Weights of a small audio embedding model.
Model: 7.53M parameters, waveform 16khz input, arch tdnn, norm batchnorm, activation silu, depths [16].
Data: trained on acted Russian speech (Dusha), 21.4 epochs.
Rows from block 11 of a small audio embedding model, named by matrix and row number. Each number is 128 + 32 x the weight over its row's rms, rounded and kept within 0 to 255. All counts start at 0. Numbers have three digits each.
Before each channel's rows are labels from the 100 clips, of 14976, where the channel reaches its highest value: "top examples" is what is common among them. Only what is clearly more common there than usual is listed. The data: acted Russian speech (Dusha).
# conv: pointwise conv (model.blocks.11.conv.weight, 384x384x1), inputs 77-153

top examples: emotion: positive
conv.261:105125113105048128111177086135127082106105139099184114116131102141099106083079115171155158117200150107070052132145134125131194172119163131130125106102098084140117134103120170106148154100154092178115130208162147129150100060099132110

top examples: emotion: sad
conv.104:180100127195121213119125088143171156131134172164150115142085092083172136150187116111128090090130136109171132163196129151101107114116176115054151115126106135178079121071132145173139166128107108116106129152147124053141084109085106153

top examples: emotion: positive
conv.138:112156135112158122141124167121143094148140112143116118066128182118079129131149071161119063114141104118124126116135122140100145074140061117128167121154165129163136151135138098115103109108111100147170124138123085149147143118170056139

top examples: emotion: angry
conv.241:119107086127115133137117120143092101129123082115112122166100147113108097157131111146099111127132133109123139128159154125097131129110106104103112147141107067159176176144157124087158126131142142130078108129119154110163121091212150112

top examples: emotion: sad
conv.381:126054104098034041136084149102176165146161148124117085147148149140131157118142107138127136147134163078117121177167101160184103132151127189132138123122109138109115130147080123149151108097156115098085134168111132153090082122114101105

top examples: emotion: angry
conv.242:167143208112185099135161072164114169144169103139158135125108140121134118189130124110086132147139091166089097138147140165125052106124116162076094096091184135076141137137140138115192093158099136048176162156094128127084130080122175104

top examples: emotion: positive
conv.340:135083111135134141106055204154118142139142143102131230179118086104175134059137112126105140136157156103079169186150113121126065160155081158140174163134138152123154170113151182170175165115133151124187127084158122083201151175140121126

top examples: emotion: sad
conv.180:123171136136137071155109145157121152138105195128085103158192161073180069101128131109169151106161116101163083154138217130113044105163077144089128097096154120107077105086145123113096129153112097122141110124095111109105108162162102104

top examples: emotion: angry
conv.73:147100101098131118151164151105181085093153166106111160113126112123143099148146130112168128132156105178146105122175136116078172138149096132154105103113120135147115127164118143133175170128103155140131168136120150152108121146095084141

top examples: emotion: sad
conv.52:138146132137147167107133081156146124127068078123131153073023121129163199091117151161163149129141100126098125148142145147119180166106149119104190080120102079082150123139114090139169128134109177165168096131081119127094045112143106124

top examples: emotion: positive
conv.201:123159117135086117113143144145075075169163125133057164140110111156104085096150131160184145114102103126157117076164156176140091145126135232112115186117156149107115119096131159130214141171159089089105114196126135123123149173175098075

top examples: emotion: angry
conv.7:143103153144126129087110133131104091138101183067121122081095142165143111177177128129102162146149086166121094117125121077128136089135131147103154111153187146137150097130149077157140106127098111144133121149135122113131099109207085078

top examples: emotion: sad
conv.99:137099171177140162064050112149155101136101158152095133061132190139113185095156160113127097101094109096141122135106104145169051089127138187138137073172103095144098131119142126140109119093154099121083102077098186124155122060130158151

top examples: emotion: sad
conv.232:090108084036113184138158086100142092112106099159127200093070112163107157114153052141061196117075101159115120179173128099118079099104128173095173108096162137118147152190164175133149114147130140113092202194099142145115075091142133106

top examples: emotion: angry
conv.45:143125122174128212143083131169044124139147119144066116154132130130110156110068122129112095123165177168116048174110097124072126149130120139141114112065121119087085122152096148162176102067096151148120117138102146164116188155140137164

top examples: emotion: positive
conv.214:109134138138053123131134097151134094106078128085141050076137106095130093094153176161111135132083147174103124123155107110085174110093152168165092132131163066127104112138151128154115190107132149080146099124092091112108176126131166120

top examples: emotion: sad
conv.30:129123115125152059138110114136147090118107111143125166145125105130196127139105100112164095124118142143138113098078137053119097081127095080161067121125108099113097126106054151191145086056149115133198146118154168118134082131100086194

top examples: emotion: positive
conv.59:173170145122136031148148209144123150126153140153095133101143145160143131086123198095135067141149124155157162139124125145177112110125117211092101130138037116113157108171080127157094158164123061132115131114088074087097113086151151153

top examples: emotion: sad
conv.369:093148127125124147044106122177099104133161125129094118035161069103123140125133112083145070147105121130130102123130124124132057080141082123142113194107121113178104131110087139144048163156164071079111183091166138132170156142156088119

top examples: emotion: neutral
conv.238:203083120165104106133160158155144120140153166172160099125113132111095166154083143124177136141114128053138177130060111135121144132089151100134154131071113092133090096135166120130170149153163190079143091187098128174125140147168132085

top examples: emotion: positive
conv.350:159157166064100147158182146112115124138127067142153160143150165145154162159108126111123172115173102164193141093125152089163088159102151131145115081119158133104097093128178087126131109147126142131117121093158104147151093122102156115

top examples: emotion: positive
conv.200:106078144209140090121096011138147131118117151153067094178142130123115150164149113134118134116100161087135123141073150118179156146104113137159131161106131105101117135122138105114117157142068142114162111118139102135113115154017132138

top examples: emotion: positive
conv.144:133136160134098144197112142140114165072146141085115149102169101134133148138165149086106158132134158139135115153148106157110158172126142153133126136110094153108139150094089188089134136092112131101183137129154092111085155139142081137

top examples: emotion: neutral
conv.233:141145110142123110129146157099149176122134158109093043093117191115105130118112172136121140093105135133177143125083122149146153066157167096122109065157180159128143154152163114110169183147068146163106087128097099072105150140175131137

top examples: emotion: sad
conv.256:149071108111085137163117165129121145199115149065134104146194138117122150072158148121082129166135130108105089126146126114154040135104176126089111144121112186138089070133181085100075131156120113117129147116131077149175153129146104073

top examples: emotion: sad
conv.101:143118108102106087105070131168133139182129110112123146153125140125186138114127095119156145112122149153140133170074084148139157108132141164130118154139112131144091146107114141139188126147082094157168170149131071191093092125170133108

top examples: emotion: sad
conv.178:118102110142144099163078164093152110061152176115143165148120165106134143144099155077135120100158142091045145114113146165119163073127163119131144111124118063124161090133134125125176133174130072128115139066161142158136157059143121109

top examples: emotion: angry
conv.115:056139115148142115181148166137150102131166133192067155113116092110159190140071117164123085132139133125127131150058124093143142113118120035141128118124144115147069132105152141119096122118128134105093116121145123162147104113160115117

top examples: emotion: angry
conv.6:144185154101156137080116140116120127143102054088130055138157154118130099124134112077068137119081078155112121138107141122099111171144148138107117141112164094144197159110078113073144109085061151087164121178094108157100139114166084112

top examples: emotion: sad
conv.223:083146152127073126165151159136090111197099131152056103145148144133070114154087106108104077092166131175196133084068117121108118091175124188112139065125144151168060099074104152116141129123122084133077074105121053129146132086113074157

top examples: emotion: angry
conv.370:089139089119157110141141176157090157144140146172078130117208155089128116108118163123168146105132132115175105146099097140118073057147121132124173081163096131201103109151179160048110133168138127133069138111087099132147073136138080053

top examples: emotion: positive
conv.317:081138146097134181088129112064189110126134144079165091151144126110133105095123149096190097125149112167137165123136134093157108137141128165132171081118155108150122160079128215156177062147124117180143083159128123101132107130157140124

top examples: emotion: angry
conv.210:133172089093134100094100167204154101147136137136147170089174126149132138118108105113065155162184171109120127059127109078143162127099070132144139149087148102181112149110092155149097151072127131148137149109134097110130093174065172164

top examples: emotion: positive
conv.97:123170110090151159134125119112153150094136095154164075071153141166123128158143084097125114174131158078125138122168120095093113099126113139132123138163114145124161116120142137102150146109137124156118112169117120120116140130131154148

top examples: emotion: sad
conv.266:102100146078121131109168100158153128106116121120107123124074138133106129087100122133125149143086122132088059167053104149136177150139186109134158137127127150137160117130117064106087084125120108162189154077068212131117120155129079176

top examples: emotion: angry
conv.94:131125098087139109125099126119061058089136142093122168120100211160094152112139120117140094109115155185119100150139102093145176135133114105181085131157110182133116189167171090113151132117152124149132106174141144144168126133117119163

top examples: emotion: positive
conv.3:135029202120107100186068106113130138111115153070130127152079101161128131077159138141101126100106110137075071082090124129185169149147163135157078147085085087105111127090116172179175150123096133166125107123133147149105099102130142090

top examples: emotion: angry
conv.342:077108141139154081135135131121143126114098100103143180166156079102164069123076103100110078166164074086131194138131138085099143126094103175131090127155110107126141110140162088098121144118127138089176203137077144076090163127189197044

top examples: emotion: sad
conv.355:139138109120115145128120123114102092083129113143114169127105119170147153133127138189140143086135112149122102122071152148114175066115114144133235085123091158149170157133087168143153102093126099110202139147127108128086197111096129083

top examples: emotion: neutral
conv.311:126034136194088157175072087191140114131204133122071075133178147128100114083138126101089158185122150134098071150107129056084177192136128146129108169113072131125141135090105124130130173085116085114134175138039130118152118084110142130

top examples: emotion: neutral
conv.16:142135162132093135124181157160130084143098181111134090160169156118128112157101086146117156170150132101112152087095102090137070125172121118117130128149169104106104119119100087180054132145178132104116144089155106107136130145123082114

top examples: emotion: sad
conv.237:118118183107100216123108107092075116138076170119173172122112087141137102134098109161163170197167112095092064107150154147089128147125135090113153142164090114169171164105135096183103112134107114120071132159031125103174159046133099154

top examples: emotion: angry
conv.112:121089084118181087160128100136090129188071177086125107122130104114164150163199147132144139162036054078089134083124160107117191099133129181162132151112088112169169108188115105108138150122141101133104120127143158139138083157084143159

top examples: emotion: positive
conv.376:145138125119183059128143181119123092097113136141114150141071161131151074224134068143103152131096107109111119146036203083058160144161157084065136125135127142184157166186139144107118152147132105158087102119152143124138173109098102108

top examples: emotion: sad
conv.217:131121083110113121131163176081112107103119111123083062076081086102131161142150112099163121105127066109096093086148161143122167102155122147124160115149137112142123117141152118115143127105137153113106109110108127140124139187143141109

top examples: emotion: sad
conv.263:114145152174127171102125153150181121091133082123136081095087093191104168103163140098085075050135084150087119142155107105146137094139120208152139172082076085134106178121115121158121101172154145114079166125189155160125162110118128105

top examples: emotion: angry
conv.43:145083116122133158121150134127154173109099112186131114098137079129106102121040105164147137139194198136105063132133081155121066123129102119147092153162102114152135131187147119113092135135098105096105115094062174127123137084125135099

top examples: emotion: angry
conv.239:137104067136171156137162107151140141077128192129130138116179164123199166112133120132174143141137173173068132150100087108141117124167138123152133096163163078123142155148078159170140160128090176093118147082138067130100164087098141139

top examples: emotion: sad
conv.303:127167103162090115089077168138163173126138229117109166135123107118135161118096136044112104123115076079150128177186143101088181178168084110112121118109141140111089122159096151094093099105115169076132149155115120055089144131097105157

top examples: emotion: positive
conv.215:153161116130125124074076122104067128064134112130141118164106128118087127143130117138125115140119144117118094134142125132073140143107143142168139101143158154141158147096120133164099148117126130146117160155155117122179121159107120101

top examples: emotion: neutral
conv.47:081109126133085059124122168159143065115092066069149094130098107109133063079070116175086156181164141122159148106146168117109124186105154098148146167148170099116074126065155094125068099128101130113134148134131142093139109112111103131

top examples: emotion: angry
conv.280:133098086149087137230166143112122131091114146073164093163176161111189075182136117154139056122109088093135136112085162106152134129127113110163048168116131131141182119105124120143162103164150187096099159163161142192125106129077126177

top examples: emotion: angry
conv.75:213108119122102101180162131113124168165117124116167112148118154142150148159142133160224129117194096103152170135109145137172108121136129110129144097090153150173112119173109122120139112166167114132135104106133131132067106081163111124

top examples: emotion: positive
conv.119:056118093136114135113162185181116125098097101168113111111114127172084142099081177078160079113145102138110124115099157125112088188087107111096102118106097152130113102105143126155174092139151157160091127095106172119077108066156136166